A small contrastive image-text model, trained from scratch.
Training: soap at rate 0.0029, batches of 128.
Rows from expert 45 of block 7 of the image encoder, named by matrix and row number. Rows with one number belong to one neuron. Each number is 500 + 40 x the weight over its row's rms, rounded and kept within 0 to 999. All counts start at 0. Numbers have three digits each. After the name is the row's rms in percent of the matrix's.
# up: expert up (encoder.blocks.7.mlp.up, 64x96x96), inputs 0-95
# down: expert down (encoder.blocks.7.mlp.down, 64x96x96, transposed), outputs 0-95
up.23 101:514531555504543490532531533478485501484455486481548562580544588497523501445576557466536512485492514454409537540524556438512539483490517484468516511480446468552547506536444527470545548450486443444453463456523479490514475501393514569468515503528516517462505551503504611511463466500478460460
down.23 105:459542467528490543427493460530501514478570479549568517498520455479524549527494520546516530428425470488556570494521539519539471468409551432466466545552456614528491509530569551491462534476528494485517496428497507421442516537507496477491504453480554547528542510465469475490496436476532463479
up.24 071:506563500611511509531505548482486462474536509513419491479527535499543558549445532514511485498538408462491507517446400564520440423528532471491445467508536415509464474493447552487453488482477509557518496542446566496491476423518512475488451503527491457476456479549485509529510489516522531597
down.24 075:539569469466568472467530467512512456530472456558569560571434494453452485538517456475459454538534474613467518477487548461475507521558541522497558473473459489525546486453500494490502434529505513471476403424512540505500472486530473581515536485551500475559453494482561503476534529517533528437
up.25 141:478470530595482447523497466494505481435536550507499533472534506578530576538524501460397493508477473496514512524422515502467438482510521572423505471521537474508505505492524509454516508470474461514499530499564541553476535434518466457536525476572462553489499490484578481486452439598546505587
down.25 131:554580609484431549578474487508491466515462484501516475495459500516484469505488491483511459532515476473437562443569453489462498535467489491475492557469479477474540482493493523576435471450479451416480523446482538479487467533526534622441483495440474531471521500559477550503539508507424541488
up.26 124:479521527467503548447517516509530498473520534457502530473511532516590515477546575505470505510382498423559455498487507498417479528515506525494544480383523412438580489518534514522569460537534484519478469535485556537529527527485496516488560452529570550486485483464521461587464514516516517489
down.26 119:450541544495557527531417490479492486499475513455494487470481431490567554440457517527440531575514516482593540526481504543546502570440517476475539485574502481506483465565533447403416529453470517522490535421561482483495500508477481514535513546557534482546498522541546526502506494544434492452
up.27 072:480506569493553529523523509474403563484458519535496528461452534454529566462443490528470513399553523566386468460517455546509542455432566507522538580534584482511557513496512561500474467492501472518464478458468512488498456501470479465487488480518522540555505450489490571523526469510514522544
down.27 066:573473464450463507527476502454527492502438488508469476504543522541550455432538531483528452514418502483502513520564578495500528470503505518553535492479400444530498473472506451564584592548416509460553503537489514495498463525549522490540480510521509556454392510462536465495513467529467512437
up.28 094:514461487501479495465523442466468508520527459458466494485552526498506583490481479549518478568495459553510521497530484506474468395539486475520503462500487573389540546495532480547462459487481553566439544447486533489451522500498543437478473480447440431567486440586548434461549515500492533535
down.28 079:485539576447506553618538537453470460470490496505540509474462539494511521507442444456501514421515533551530540507466575544420493549508505475505490456510518444513426547450502501497606507488526483466455453530509522511513578490488547532463474536448532504508518591412501527512509472493509479460
up.29 115:475549472616489487525507534592550522447543487501525469495541457423507468429536432484503503501501521464577470485518530559458486472500519493498512438513525470531518500481534489472527464526553494494443515512470513507531484429542537604544468543563460442568527485468515554403472484537492514449
down.29 114:546498492473509448483486474468439527477422417537496490476436514477573523460528524506570501484513536470486514411563522460546498484487420535494600442412530505508507528484432547508461493517468556532535487517459473463488560553485578512470494537503513544501478469520565495541549433545523549500
up.30 114:530483519600537489560481482468535454481484571543497508430496451447487481494569466596546492547526488486541518540537496470589545591477502442490447503481443479458546530569513508544489451462452490513461533495562522537477466495488469508525436500499464553456429513473440545469506494525501528436
down.30 151:451481519476514534492505503540488523459441509450524492588538568472504504468427523525562514499432515538539536509566488551380588518486511459515519491568528517454482475505522418497429528472483535545532531503487468475533496534555443548530558459500528570476548516568467521510487474449517534443
up.31 118:539554474381495528509503562476494461507514453503594465564536530497492500480578495491575520488483541490487499522489403488470530501476478498507464460525488562499584484529510480468454504482502466476471486554438510505518515430483596498483499508507461502446469503491591509416467531584523566466
down.31 107:426508536561554482502471574474468584457492486544438503444475480532430527485489507544524573473447473468514522531454502500507502573521455497483430454457492482498486490552473520569518494460516491481602431518572427477489527462486541464503509522473541524502453472453450468574566496467488446539
up.32 091:492554571496590523551453506495540498545465528537510458525539501488556566498504493470465560469434541497535548531436495533465472524463556496450463470525466415467505533555497479502510608521529448536466504458520508496511510561519513498451441520518422562502512506484531480488452420451475567433
down.32 085:537503444511470500467454456478570465524568512484485501468509489561486523478469502566496483569511483546534506491577519559489527521427567427500475529502504614534426494517482566501519507440491533503415509479518415448467575444535482508484512495466534495581467427540512540508510546530486490479
up.33 071:558498553488508457547477460491496534488472467504501560581538468487435479501439467477523493538434469600458491530518605537442523488487478574479569449581521571503501525437525478570528525536452436489526476496471482481567525528534414545465534472520554497480498548503505503487524471494465532494
down.33 061:476476536518568500538468533501534449574518570512495529515511517508481495484487488527497430500490480442460493612475446508468453475503524521467479450529471474501488506479561505465532553519477505524537427482453494471535437437488448435551503426432557481496489508599507494560527487517484366481
up.34 090:487537438458510511571421453536512545553462483555498461495537509543468507399486509492442538494513511611460512553568486520503435425468514527525520470482485456512498472541432478541578530491426496525440542477444531498507502506508576502433460509505492516445533451522476542488505488537535474565
down.34 087:518517477553478415467451572544506514540529504495460511485502583532541523536494418460514439479459449459505504482549444436457469541504515464564529476537516593499504498486428519499515527443511438491569446468531474437534521467500461504574581468488516480548470467527507461495551567447518533525
up.35 126:494476580534479437462412447506500542470551538465479527512508524519530518539472544494499467566444514460446497538470490476508443497485409439463447489527588523434436480550536502506551491491503533553499532461514459447491482458493452545551471499527443549459546452519584474520434443506515551485
down.35 144:554540540453491504486464441521474473440488495442483534551505557466502481442471438477527492526486510469566560522514583499610486492500463465503481490537552515485471472488516520456472407455417563533492476480452557447497453525548488536498480506493463536491518555479545487556549520466619494467
up.36 112:503492451568411477464537430486519548509522497504543523582494492524519493474568495565503540562460433542541511533531412495382464484583486554516415524485495469523496473522487487461506534504503458496513459492536509496486548518473467490549507514520534487496509543460599447459530474539479417517
down.36 116:492558500450560455529489516522406528417585513521486497453489542463470534483541461501490549477476437437565487508408528527449517591538544485480545473550470460435526434521538508509549460522497486426487475440515498534500512422499495551500482529518478536491495499544456467526445539475541446471
up.37 081:453480548412521507602492472556472439414519586464484406485553532400516461487499491484497513490580465457553539435510519527492510476525500496483499486518493483462521557521531521537537437569539485508483569463472480492517559463553514508495558429556510481490462511543475488500514544466530519474
down.37 082:457522454513507558538455477440520524496442502550505486492475440533529539523464477548516557521437532533500550558494473418487540546507502504479528426543498467445512500476559518467441510478456545495488445519522505547455477560511464518383510533497485521535550457451507574537518383571494496469
up.38 079:502504489568472539495547511541419515479554488516487439458567477501452483447475530475456460474523483441503534513558467505520553460451484492505443521539542408507494591492468564489495531472429514576467472509488574507489468583502496541501592452599488524501520491537497498548454506487484561530
down.38 072:540540525415525503488446482480560508575478527549473532519436491473488450468482497594508488488484500570496503488539446532549487475543563482481461465517458547559536491448531469485516477532513477397548500432479449477528515532440516414467415488524489468544424473523500515526580514520539528462
up.39 116:471473512560514529482550440467534494536578513522517483554576523511508540607481543437462525467534492466586521554504480497541439550475532483494476546480444492470512484519514561546501584462518519493536440406447588524490480497551529428517516433459509478503515536506450511544515450509476526494
down.39 109:480473537470536477592476526519492437455498611480499556444465475502555519510545532544505493590538468497540566482471573493463538522487491512451570491478512479530521561588484488537476450503528444525455527535578472469486508452484457575494493516563506475500533483433577524527460489535507460472
up.40 131:421544523535489435492417501478489501517543449441493526503496512468519512549467500525498505422514523457447520492501585478541584517547478500466522490517545480513477506527470436558473505457518484530532532485412514501534464473544555565453496519624482497524566475479465513565587460475520557538
down.40 116:535465547441457516440534438556510541512499484462432510465522578515486450500510443426511548479451532535527548556552533479554540430491490471450470546509535520412572478528566528506546439553503476443541471473497513483461434528490510502441517511510526539446487501477506496494548515396475462483
up.41 085:533497546477512478522504490492516540479481445469542469578494498614499503466506506511473492485535480530581537465485479491476481559532540446420464419429520427571533498434512465490531528511495473570434489521549452475467537554503503532516561455480436487415529486568566518520540514472472548491
down.41 105:560493464541504504506508502459478536524457461499481503533505552542514433545411448493530553550458504564501533442489498510534464522594485576520498569492493559577463500458431501439529544538563434504486480514541530478459438516506543474496465524466515490499431566472525433473491574507512442450
up.42 128:476524496445559542463518451538514528508492453501552505496457525460502496521456561458502529467572537491506510405479459472462533454501488473523425467507527519473520515435567399538533510516452575428469438552491499453494511509494563440491523554544550516506451454515405489499521558505509523573
down.42 112:469459556485507550536468552476501551550512445514452493488498496543530519482563493492549506556518561446395457548556567450471573496436559561453527450525469542512523380510538534536493525428480485520481549517441521487543458520519474537499454496538538457496495484537531470509547455518485482454
up.43 124:504490529509509536497517446525559470505525426540512417529486531564487474487525518495524479527466457553525515523553451439528440499488413547468552525432467454587525534510465516539525522490564464549482514571580482494468482467518560488506543509464490491579550496478513462488562381464487518538
down.43 119:468554460533494473561521489468447621514547534441510527516511517478484456508527497557510566496497505464542542445445493536490478477528476464448408514526495562471492504516462563471436473495519451538467469501453554505480541566460484519448499553543456496445507545465554489559486602438549516486
up.44 106:508452444439503463428451517443515498494531474478524505455547506531473493495481396425539566533482550471504547563541580515537460499545530541485486550542518583536473531516533490509476463380440495507496515489492468481521565461524570504442556533499465466478510446501512469448489505541545547484
down.44 119:565519511421489437525482551580518494493521486492524579516429509482486506459465516487548511559498635534506549442419503468508496533458476496505510464428506470492535468453489548521472506583474479547538457513468420475473522460468456484468480566505518475443537474451519470480539432485526545526
up.45 115:455526537432486560494522518529566545469500452494520519472515548472484477568504501543503500536498570476463460513468457478465559522474535444441507539438538397486585481492544518481519507465549526468452529448444567468569544424455525501564508440536523526523513431434436495518501481502549487496
down.45 113:522497515495562530500428458480498494481494523457563505522514437500490516437493592479451559492550415492568515511460554514588465490451503534470473416502515484514449548520463495399451487501485510483526543575468479534450465532510447543496456487561559424496561517496546481506494466541458500456
up.46 103:570491568536532533478505587420477537485565472482484556477530485488461513438459414464514408478496588426545494525438575492482512488495510571536539530568472475459510480491494546492522443453499542515539486489515468510508529473530459519443448466499514486555460517461455531450430521512496507451
down.46 101:525470575501477528528470477544484489507456528514500493473514461563536539440524512482522559459482438564498523473501470478518485495545475504468515491511532612505525524492437512521627594520471447410570568438488505478484439421515551464554498524470508498452484541526482473488567509515488517542
up.47 119:483474540481485496491479533476520416504532579550422536519576530484522548457432418490459437557523529493486475552588572553500560535499499545480473504482511507499447506567558526516591482488515511498471529514474481519472510452503564471464450461579552510496518455458494526518453439445504501458
down.47 125:528559466498540473473460460445498514483458457468541524508488506457488500518524533502448524553389466548508559493444414456515549507540401428533458477538573538498497501417462475491545583516487510469521547498466521576562453565521544537518459535465563458513495501455525504502508482484493535507
up.48 099:440496580487472489567512430474486514470501522498413519478495501570405521476496488497452510473489482561436432516488442580462464537577441520494527488545508527508474457539499478504531487520401455453486465546518499474423550519464439479543467490505486544516465518555530529492491495594491477553
down.48 113:496507523508500544483455506524519511509476487485447455532486527486554474580467460495489513502558409482489492552500537469465575536473467598544532554493490490495483441457481593497425500501510450487477594435528533537500471531555589497508523440408528523471540471505458522488524510422471558478
up.49 106:477504495413480477538519545510528508477486433529539455510489440536431492528571391501518477524462442529430472490566520514526495547495445578517514500562493539581553521489492547399523483481445538453498553585455510512513467453465504470497458543509460486478518474494475435511503520508442551505
down.49 110:474481510486494505482489556493459506529468509449487372490424561542500497418486430548484523476510550551551448492431489430480469505522480484509440473485500451431592524510483512573542480536494560539541490501516424561481503480473522479562518454518465453471478442520479488504584492463471460504
up.50 089:508506519489500383485448489480554442509522519483517479447480400448480549498516496469498410505439518451489490469577504438545545501541490500468532482496399514474469463515488480501423509501567530528523494499471489469462543541393533537448505534458494543439463481506589471460502539511468490513
down.50 085:421519469433514506451450539508540472512509502512516541488514511469477464528431521563540555498533523513483575538481479535459501503473527464498472561429505502523489512529605519512461585469502483510528546513600524546527444463560584464492482438519421580530466477511432494509441521500531506461
up.51 129:497494526515529560555490527524519479509570479500472472502511496446560492439485574522491467536514459478502432453496531391528550436490489614495547515444485502541513518465515450495471487551516474488564437538485543486507522557482532510439520485542492524533566405474504578546481436499456564503
down.51 115:441495567488534517475548457451496538506456537523574470380473462504520563525514496522459560525462523501570525489522487517535509497471483398470488550445510582520450534496548482556447473452477533559468496510506563525498563496495559465482495524543511534465536543509536425485428431489497494467
up.52 084:519629478488578475505531482512463495540486473513519506510512583528525538443498482540511515485528432453459548545544447459532493436507502531573516523445484437474528446549465486531528515477500526468467505433514484494460496492377518454485433457521489517568523540546462550577467479521523536526
down.52 082:422473456517517491503498493458515465512515517485511478481498483446529512473481477542465573464495462443438528438546504427570533491461466434502494504562528536564560513511455533431553566540607458455506552445518446523512494473526477517512508426486537520563474508506485486476504509417552443425
up.53 106:500509546516543499526480556441539478497479409493518569567502470476448507505536484408447511497436556441451516509526488497529429484541495579438552530462502512494529502547494476456417507500540505509557510568445470562447490516472458454470544491503526451491544484493533530554404546538540487466
down.53 104:510437488461490524509562504508510482536488529446553534517488476515578540552477536566545518523483503452553470465486421549479536453515478476504516548410559466529443447485466501541507486496485563394508492450554450452470493465546551466522517534457564577516482423531515493463535510523510444562
up.54 064:578556498509519478605554544500525447398518482548455523556543451548525508515399472553450469510405478500493538562473536519438531525536479511504523523530468483480504465513566521489538419506527453454520462466504503464420469484460487461466466466466526509469565452477489540523518507496514514466
down.54 064:523481486485514524519507546554457508528496406528486471489443539538472501463440448547498440542491576502493467478495488584448482449528431536537529502480442516472502502413501423552573489564551494488467545485470464476509465493491483549479469525501497490528433561516618460428541518534535530505
up.55 093:550467448409591534463532432474517464521505512480430487494483520566527485485433508491444499546462504551539463494530504485466435471533471548529470494501562525430508505538458530570485491478537571541502522566513463420433483510455485497546498542514439486545475451448495470442458504471522515583
down.55 092:456495531459502535598476546457457432528531441500583544529559480467437430437491513553550545504546540465549517540502484519467507460529541517525461486504487459477464416412501516480508476507490550484460468526483507453410474475552492522417464533477482516533415553472523514509450514468487518520
up.56 098:441505453520484451573492466459487506495596546453434431572564509454503503432503491538476535495497514505568521455513433441497473497534528486482544438508509485450561517469510517476498527525573527510404481502456557442551502450554504439575539464468466464535491489458533448458524492467480526509
down.56 097:536486538457498470450516474479447462524463483511542517471459441485530462497561563525509501470491471494586560557517536428493479526530487508519573425475533448523483502469456462478508457539449512477451472533557493565494563434490441555407462508490549480522470571480462536545482470593555485481
up.57 091:460485540472530485469501547468421484487507474551520582510504493460499584441504497534476525433485526557483441624463481508505538530477474456520500547614541448458520511532488602508459488542487495522449500519556527431519523533481499442473505524514469419529535528484480483468489491487564530451
down.57 098:494505544586479498511471519563549503593497545432442489515447470515462475503532490568494470499490462522548586472550488442474518512504472507518536449461511562454471491426486452546461504568465414503535504420444470523478489452508454596505532452482492528538431468485474481447515534530465505527
up.58 110:526504564539488490438445510453472484420547503462526547465470476502465480463433535494541493556422522481546470525447563488539499561472427475481500446560541502421482528535507439445443532482562423518514494449552518502504508546526518549554533484509501526447463438520528406516532543538513492488
down.58 109:503587549505466502550418509547506500477421538473479486488447555395460447501470498382522519482511503558499544505535496547512456536435484413527462426520484561530483475488557490534471471531505549438496494500494514457490458509432551483486459549476456520474501523449541506468557443486495499480
up.59 107:508531426478535468529493459542436494516536478510498534556437478499495425510533460495480539550459511607538455476481453483506506539575487475513561545578498517543412532558456544436470502515462532497542554524494520469469490499485445433563448502514498505477494447513496450488526488482521445616
down.59 108:474561518468494457483484486478514554524524474520574412577556513479470481516508509535534510437530472481541426558511529519511493499566551516514505413490541508458595440541495486537573496512469490515533484444483503598475471511443532571465551563512496446440505521413483490510520530498531541512
up.60 079:493521462546569428428461470528500525476515512510506479452510487478519538496544420494583511524528545464500574501542603479533456488490429520552456518515537500415565536483504550526457447516527461525471486480485519448543495402477460477468547498511517478496468422478534435462545451549496462523
down.60 071:463537486504462476484535587511534479509509458540458503438537524528550523565504493499548458491471495515449494556473438442440557510494551553457490539528515491503430418453440500430535511543475502464513540498447504499509422572515491510581582510459545444474529391482533504474508500520470458486
up.61 078:469511509567513431464464559549489473514524507494503490523530542437512442532503504515524481437510478505476552446545499528500545529465477487429513512522525593505570535487515430582519472437552512423534549472429452488530496491525485492560476495583430470449476546525482502577456441562450490500
down.61 083:518502490484488579533504555533428458544553456515470509507433502512504548485477484556563494529445546568507485505479499401469398443494513472480438485557558379484533484493482518479429543507455446493503527519476494506534444520495516560460507478514523538424511535506468549419517493468530478507
up.62 094:478434521510510482508493494474504476501520517528455494538515456541480495551461487525465542470422441534546559450464453569388521512548465570453445525562454502523453499553431466530535518575463460519536458432540465495496551554544499507508556478488513513502499541505563518520512452479508538609
down.62 095:506576497517536511506517465552515555516521455491484493529459494545487537514541492547483538547519493539536532520463511450479494527414549506570547560528530458483497453482425533530433452562557456538521509486498552537455515504481470513446484550583497536481452508532465454495497586557493361515
up.63 091:526494425433476516478524560538482507471566524475565478488435493533520482557498535517520449512529533475495418528413554561528479547478484487543530501484390461508467503513549498480538486432539478531493561454494497508555440517436517589495513457477477503464532422512470442486436485477449544534
down.63 083:516426538555478467528525444507556539484432435458542478481499499453455492492524492492545455485627527471506478500483466526488544488463526520430515516517528534537506507511480576453471494470458427518525509528515408527460531498564445411526469559523520473471557509437527430471461540494521526437
up.64 112:512552509552472547432468542497508567549477493453555448487539542543463543490471507423544584483568497517453549440522533457490546516470526510484496477482488543498449540473514503492489510471563591492567558486457450436512569460479574493552526509482511441490532410451466523500498467454475459492
down.64 101:488469521406540419491502554517489478444436517546466590486491503488522473474540475463535461503553494401468513444458502517587499488442505483563559466490544544465504542583451537492538507544405462499453486500472515483473452525456443524454442505526586494468512482532529507486485532494515469513
up.65 095:521470464511481424414566543501510417486554566441533462485508483561521492558397621531490494576509484557533497458474493447486527478475482519458519422494472561496503517479512509452473472598516519503524533526476518505490509454442514451543511478531514494474531469504555524462461509571502518497
down.65 093:511564533408546492576489409519483529459440521568462490451491535433469534570517478476530467547534461500479497540510426483484439519463482532513515569519526459471497447526440445486515522511457453435496533498525532503464541501501536585509456568498527482517512436518482469479417488484458449441
up.66 094:533592515525518479478446460501513541476553483464488497454510549516500494534424492433493498493398433475466499576506495475487533521540478493460548475465468544482456469483588433511532515507453451510500568579467446499507491446513528559563547426560449544456521493463515456484527554490446470486
down.66 085:555482512503470472487445521451533427483473487509486512550449545422522491454507518469526494588473529456456521450500492479532502417574485486459439504518487542550505520457505575415462474469432535419467511449530524432513508546575549484546463478471506495508469491540508513520528530413488568452
up.67 098:462530545492499527448534546510560439538532539507410512504527504509494503420398540453468479564506510518510444513571424536499498482511408512494457520469557497546482499492583507475508574551517493507535495452453501485530493468539483520520540454509632426524454483504486474490467527544511507511
down.67 109:542469464423458495551463504563566490458477512530552442533495491479512560527461497523525511609419495520500489455429505533448476454539459500517542524493511543553444454479520486465483498519447550483446492573459520527551481509550547497525467510514505435513469412520591428462512494475444536509
up.68 069:506479509566551517494571522444533404460509535442532512559526516478491502529438499522530475462438436519478578524484532486512503470535506485478434535480595442527475536550518489528469489438556490532456431492459526552544509510514480483495535493445537617480535420462548491508564490500503518459
down.68 067:568522506520456520438533505544535473542502400516512554534554507521437458499490530531514486469544481426468511565593497516469399429442498480573447499490486471512558441525566493495532491553431498497515552574528502517460491508502502437471514488522471539463445534512529567465475501480515556523
up.69 117:489555473527434447533522491530457469532527510529496410521546491541466454483440509547463517458485479550545563541538537473528484457495468504457548497551527473470439531432472546473524521477572498457432478404491501516496495506443548492555561493549550519584512487538449547574529431478528481477
down.69 111:568461438462510525541511495528460472550508484513540474471500535552510479574607490523524456527538441466532564469548506480530443484528508479563480464532417496505455546474451530539443507501518464455498529466488517443472509553506464502544431409553517395515443522499468537534478455447510491537
up.70 056:478523523513477491532429569485493518508514502517453470575552511503473480497412487463536453563461539465566478459566482556453440459529466502548451517453477564463517493508480532534435451562470474504480495516505520450493526457484475504502493453459564476475548492466516541439446428597488561582
down.70 067:531524509467506520524517469478510537536506465516536535488450481530585492459502440515460590542487494583440425499448490431548451462491508515518539491558504453502487547489497539473551572512495439497511542435505388513532453574511510502538488552529468477463430521561552456474443559502487462508
up.71 092:545468572454453487472461531495485579468551471501480519485478545517523483483422502489517568625513456523473501433551513554530556491535518492491514516513477470478468449462544509505532519565429509535515461435526552530505510550536509477476507453493512491544513512497555407406498557441476431459
down.71 092:478481439488512455511430473495512491557518548425448479530518506572474474527511538516462422504512513514498497519516511523444509524453449434609445506607507516493551552483499492436581431506521574430472513580476497505554488478455535559481532497488473442523471500516454474492493500534452510553
up.72 104:476438489497512557539505582569483444411451461506483484478487523543566538544502502523440456503436554546404473500485507542516447519542545513509500521526509527518445476464433474484466498504515521460464477583458553475510477525591434531514522469474519492466524554586445483532502512527473564542
down.72 097:497492523508534460463499472538529485482518516488468492473510483576536485568500549505473495466480526486427460567506452530403445520507538551514582591434494509550494525513493519511526550600538586503537535434484453560477474525456411433500477543468513487450517498478491501520471591530506526495
up.73 069:500548523453476562510546462472525462450471457494491534539467502598437585481456527548445494461454475496468532473557452578547510484517499524537436481595541425515514478542397521473545559522537543507479458482462515485497508498497535533499509480519416477476517460541528530559531452508538531465
down.73 077:502526534451541512559466462559476449454432510519515467537466529509500501426424511527505527491538492444438525416541506536510520547441487551511511545513441525483526548486470535540494449543513562455476450528507558488565464448484417401508463524466544534544458496494492524480495532560516483591
up.74 109:512440518558460465512521504546523496469510510467453503543569487458445495462458501578506505484477529552449452518420470511467511480448537499479507563508532487481482433544452558503512522518529555458490500443519539503478538464501408400517523517553498561451518575420523482536479493505526614539
down.74 104:558525538507463511521502494523515403476546514551510452498506491567478453493576523528476497498453403540529501547543466430533496492470530493445445526532536498548508506433488482518475506396496497494527495467553484511515497509506488625495579498447547544525485578603493526505467504503526496553
up.75 085:525514518463491496431476513451524474528533543511543492495531517496505508464566531519462401464516544538497424518476376434551501434430488539510480493476524503492509478466534508389493484502539484502508494460604402533533490526469490455591490526484523511521500479554511476465521563537543469504
down.75 096:516432499545515465500502481575424480516487455572405434563534537470505597471476528497506562548449408473480499571498539527407511523528518534543466549507481501425536469535573476525479519505481561507520548496453529485504527511487456485477495432541482479471486479559527522519473462505483500442
up.76 083:509495498432494502508509512490534517501433564438442528539515563488495577509460527550483468497566524522457518586489530474487574557419485533542550516497484514504520474444542549450469479516506563472539536552436516495494484460486433561549505569546442517503531563584473492493464536503417468497
down.76 096:566400471515493510427539527528503461461562446508433446490534447525527487471494462506537517570503463491529459451444446491542465508532455466463506552505501516480541464461484505544479625471518517480534502532471488464453468551529504449529468494437539606447478505589510533479524528506495536520
up.77 098:508455515532485503503448519555536492486542488532525468486504522442532530477441507532459500550475475585450446544532540482530518479470425555489539509541492580478436542553515470497492462496512474536507521508569487493492531523601469531468437461513549439511505420561516427430459562434567459497
down.77 116:503443509496477508548463501521482571447469592520391533497520482542488458460513476445537537498445485478531506500555510482438523522550527442502481487479520467502562533423542509503512492452488519438491474547485529493516536587484634465499535497461478533526472552467507468446540463472411546519
up.78 092:472526470515459552465468379552503495579542519442558373536493533470563543422486511481447473540475498527537505473522505501428453481542512550485525491489477438489475498426502463531475497509540482523515500541531515534510491538530555478491595503532565556524496589467483456497498522494510477524
down.78 093:472590541480470472483495517436505425491493519537509512428501501504535518511611498509410477544451530442535493488432481472488450501556541476470498516530427493455561450493606486502457496466518475545416521506515510534554484476417464486444517524487480502513454536530495554569435487474499531508
up.79 111:502479522552486581568497445582493459465510435536457509536510468482506539517544506439491477470546524556486498542517502524430502474542532528520489515510470494432516497476521415502510409566506496454520568464557526445513464483566447436528547492456488455463473583446499475509572577495488469473
down.79 101:557427551508516510575589604466521514533466482465443522477468507468468494568551452500501538499439497467500427481486495469508496502540456508510560564503487530436490540459444512503456479484500522455476483601533546452502470555446517478455514517508480523486475432506420524581552498463448494511
up.80 090:528539476546437484509429546492454427491493554525532492460501494451489428573492510554454473470551523522623514472490488521493488532475502473482471558495472487511545547524479504499513505529485506478550467592443520520522459478507494516521515479524360513523555450418443431505451549476520470502
down.80 103:496524465503536502464547483602500434506489464461503448593449481523493524501509553497547489459515534481446532480509525479467521507514519424474491525540443440438482555475541514501473445447466445500450603439467447428489503552448476560464481486528549474519505516514563580444496481519480556467
up.81 080:484554527461577556453486496573479493500588583498433563527558466451453438511511496548474461560483514472447516540461464543537475498516514513462500507526530416438509468529588531518470527473503521550481491523495519507529511480444537595517471556540492516479455416487475520504433516554529515497
down.81 083:521534480540463546506540512446523503539403487480498465489532532447549535480464541499517515550552505436523532487606505518531511518481501504469459472494527598528464475433475505461494579515516485508523536487484514530429448477588500402477500472527542516521513501474483516514586415457451549429
up.82 080:497525490541526476440494498462426538473492540442570474467512477529562451534559530555553514527495520535467624461442489461498498614521464514461521462523431501466500441503495528505520521548518465514447506444513498524536402571554506511447537522487483445509519457459520518470448489544463497467
down.82 071:480542502532463496524532504498547522563506461501463521527448583457530533450451505512480463482510518510530484501545528533468547458450520570525517441535558497429487586508570476461599427522513440507532490525531539555482538472469436553544484490563514565508469462519412545481466470488517427528
up.83 114:528472505408418501446490555522521491501452497485520464425429484512478540543568509508564442406550528517450493559509551516458514530495550488543487494495470562472495469460502417491457455478478513567504539473458511509526515459504510500535543551497509465437530489529430450497436551458453552568
down.83 114:554394491467502475583533535472522470555486480551550538507474527443524502507491446499514538505560507512517478475485511425531498515492483484511518579418531471409516445533465598481486502519457487476619540552480399542470531482512519464562545486491488475491534516484534474491495539450470486485
up.84 092:577471426496409508563485468465459489505572464478491440474485499568495434534541562533426490527503462516553525491488411504435434517516517437482471534498533455485523478469561510512583497548457436572520465500493565509468509457545548473575467464509538465487553506523492502470483499479487525521
down.84 092:569545521463486531542517501446511424552410562488527497570498623565499476461464504453591484519476545464526482450527525496476508440522447489557525497505543518544525532454542476558542494502515445461462460478438542533464519505476531476437468532477427450464470547502498533539470515505526470488
up.85 115:586499447488430521500500460545488511502510441554558527498523503497546481487471484466423588456529492513518619492430559498441471442443551561499514517465487493496500466516471536452540563542524460434524410534533471440528450456473486513524552503522516461487505495529484565470539492484546483459
down.85 114:429512479456566451492570501486452453480515516450520465489491472531497541521562525459557524431505459461450481544500466490526500601482544486540510473518504522456499570523520537480497479442458514558426520381503555448471522434456438459559519476551540456474497463531482538514502502475431467489
up.86 110:458484481506475538497459515490529474513520504522498537472518516466503515512435529457504430478500476498504431545473501499546559461489509504444536461553470541508539448505515586528567439473480579485467547445410570411525566548478475494411470440499522479519499554414487556519520566464507505444
down.86 116:470518542474467526573466548483531469508461543422504488476501420529539515485494543458509513480550473462577538470527511478543551484495463474500474481375573489483490516424458444537522544492494523492611505552556484559458505494578549492529480521481505470550482450524520523485498420533444480472
up.87 096:528481486487463453538540488502519495473565502394507453486416471501426444444557533477502479544514502543535501478522505520502501514575495505503456444537487505488518500423510440504544514569556481577545475495520523476547480482597493462537610538417472470472504537535486512473507524491487405505
down.87 095:496543485456492515581528505473505499511438405554469447475527551470529566481561517513475527545392512510515529444467524462465471507521488508546533538491425521464474468485480476536523441546498473410507544609484533494562444521488503534509435496411511503457470503529499477494459448568524494485
up.88 092:479537548575475569435527509508518486493507508550492481466469508522420558444517519497426499438378447506515407526503429503488469494483482535497460525544486465530477515476502482489561488574488469495496500499525555470453504516513475543499447458531526577444551492496510447507491496487594560583
down.88 082:515503572449483479478444513531472485557535480587469533607517584517450514526478514487473488561536447533467454453494522510507486453511502528498493541488558430507527457465444483502355450477476552549525490488467507507476576502475521497564543487482528591506483509524528550495466491499485434507
up.89 106:483528570538453465528449530441488479524470504431527546497458429413429497506457542594506448440505508513476449510533486515517478474489450518502540507428505571467457491517464463506428524539528468487507480441495486497500489529502530518465533510628514550510429448452556482542467516560495485549
down.89 113:457487505549504508486536488496542475498484530507454466469481583453453528482469460505566580534452506530519493467536508502452510504490513397455457491549505506484511440462492526532470555448513479471500458542566602526548432485498554502544499484427512605435458543534503525425507459475542564506
up.90 057:535477484443551475503457459467528560500470535535508491537502475496463572467504506403484493524537538534532517493520505489476552522441475467454470487558532443521455573504510549480465441477539438556403481556508437588483523479488437511542473530458459502470556517572438492548538539548542550486
down.90 065:539420439517463457469459534466538423539430475546473511482506572493465482570472503500506526546588516447422535460501561539477448507555482517537501526500492487533538492447483484534526551562493476469520474461495478542493522563489481485499482491441443469583409551465536538490508525439462492435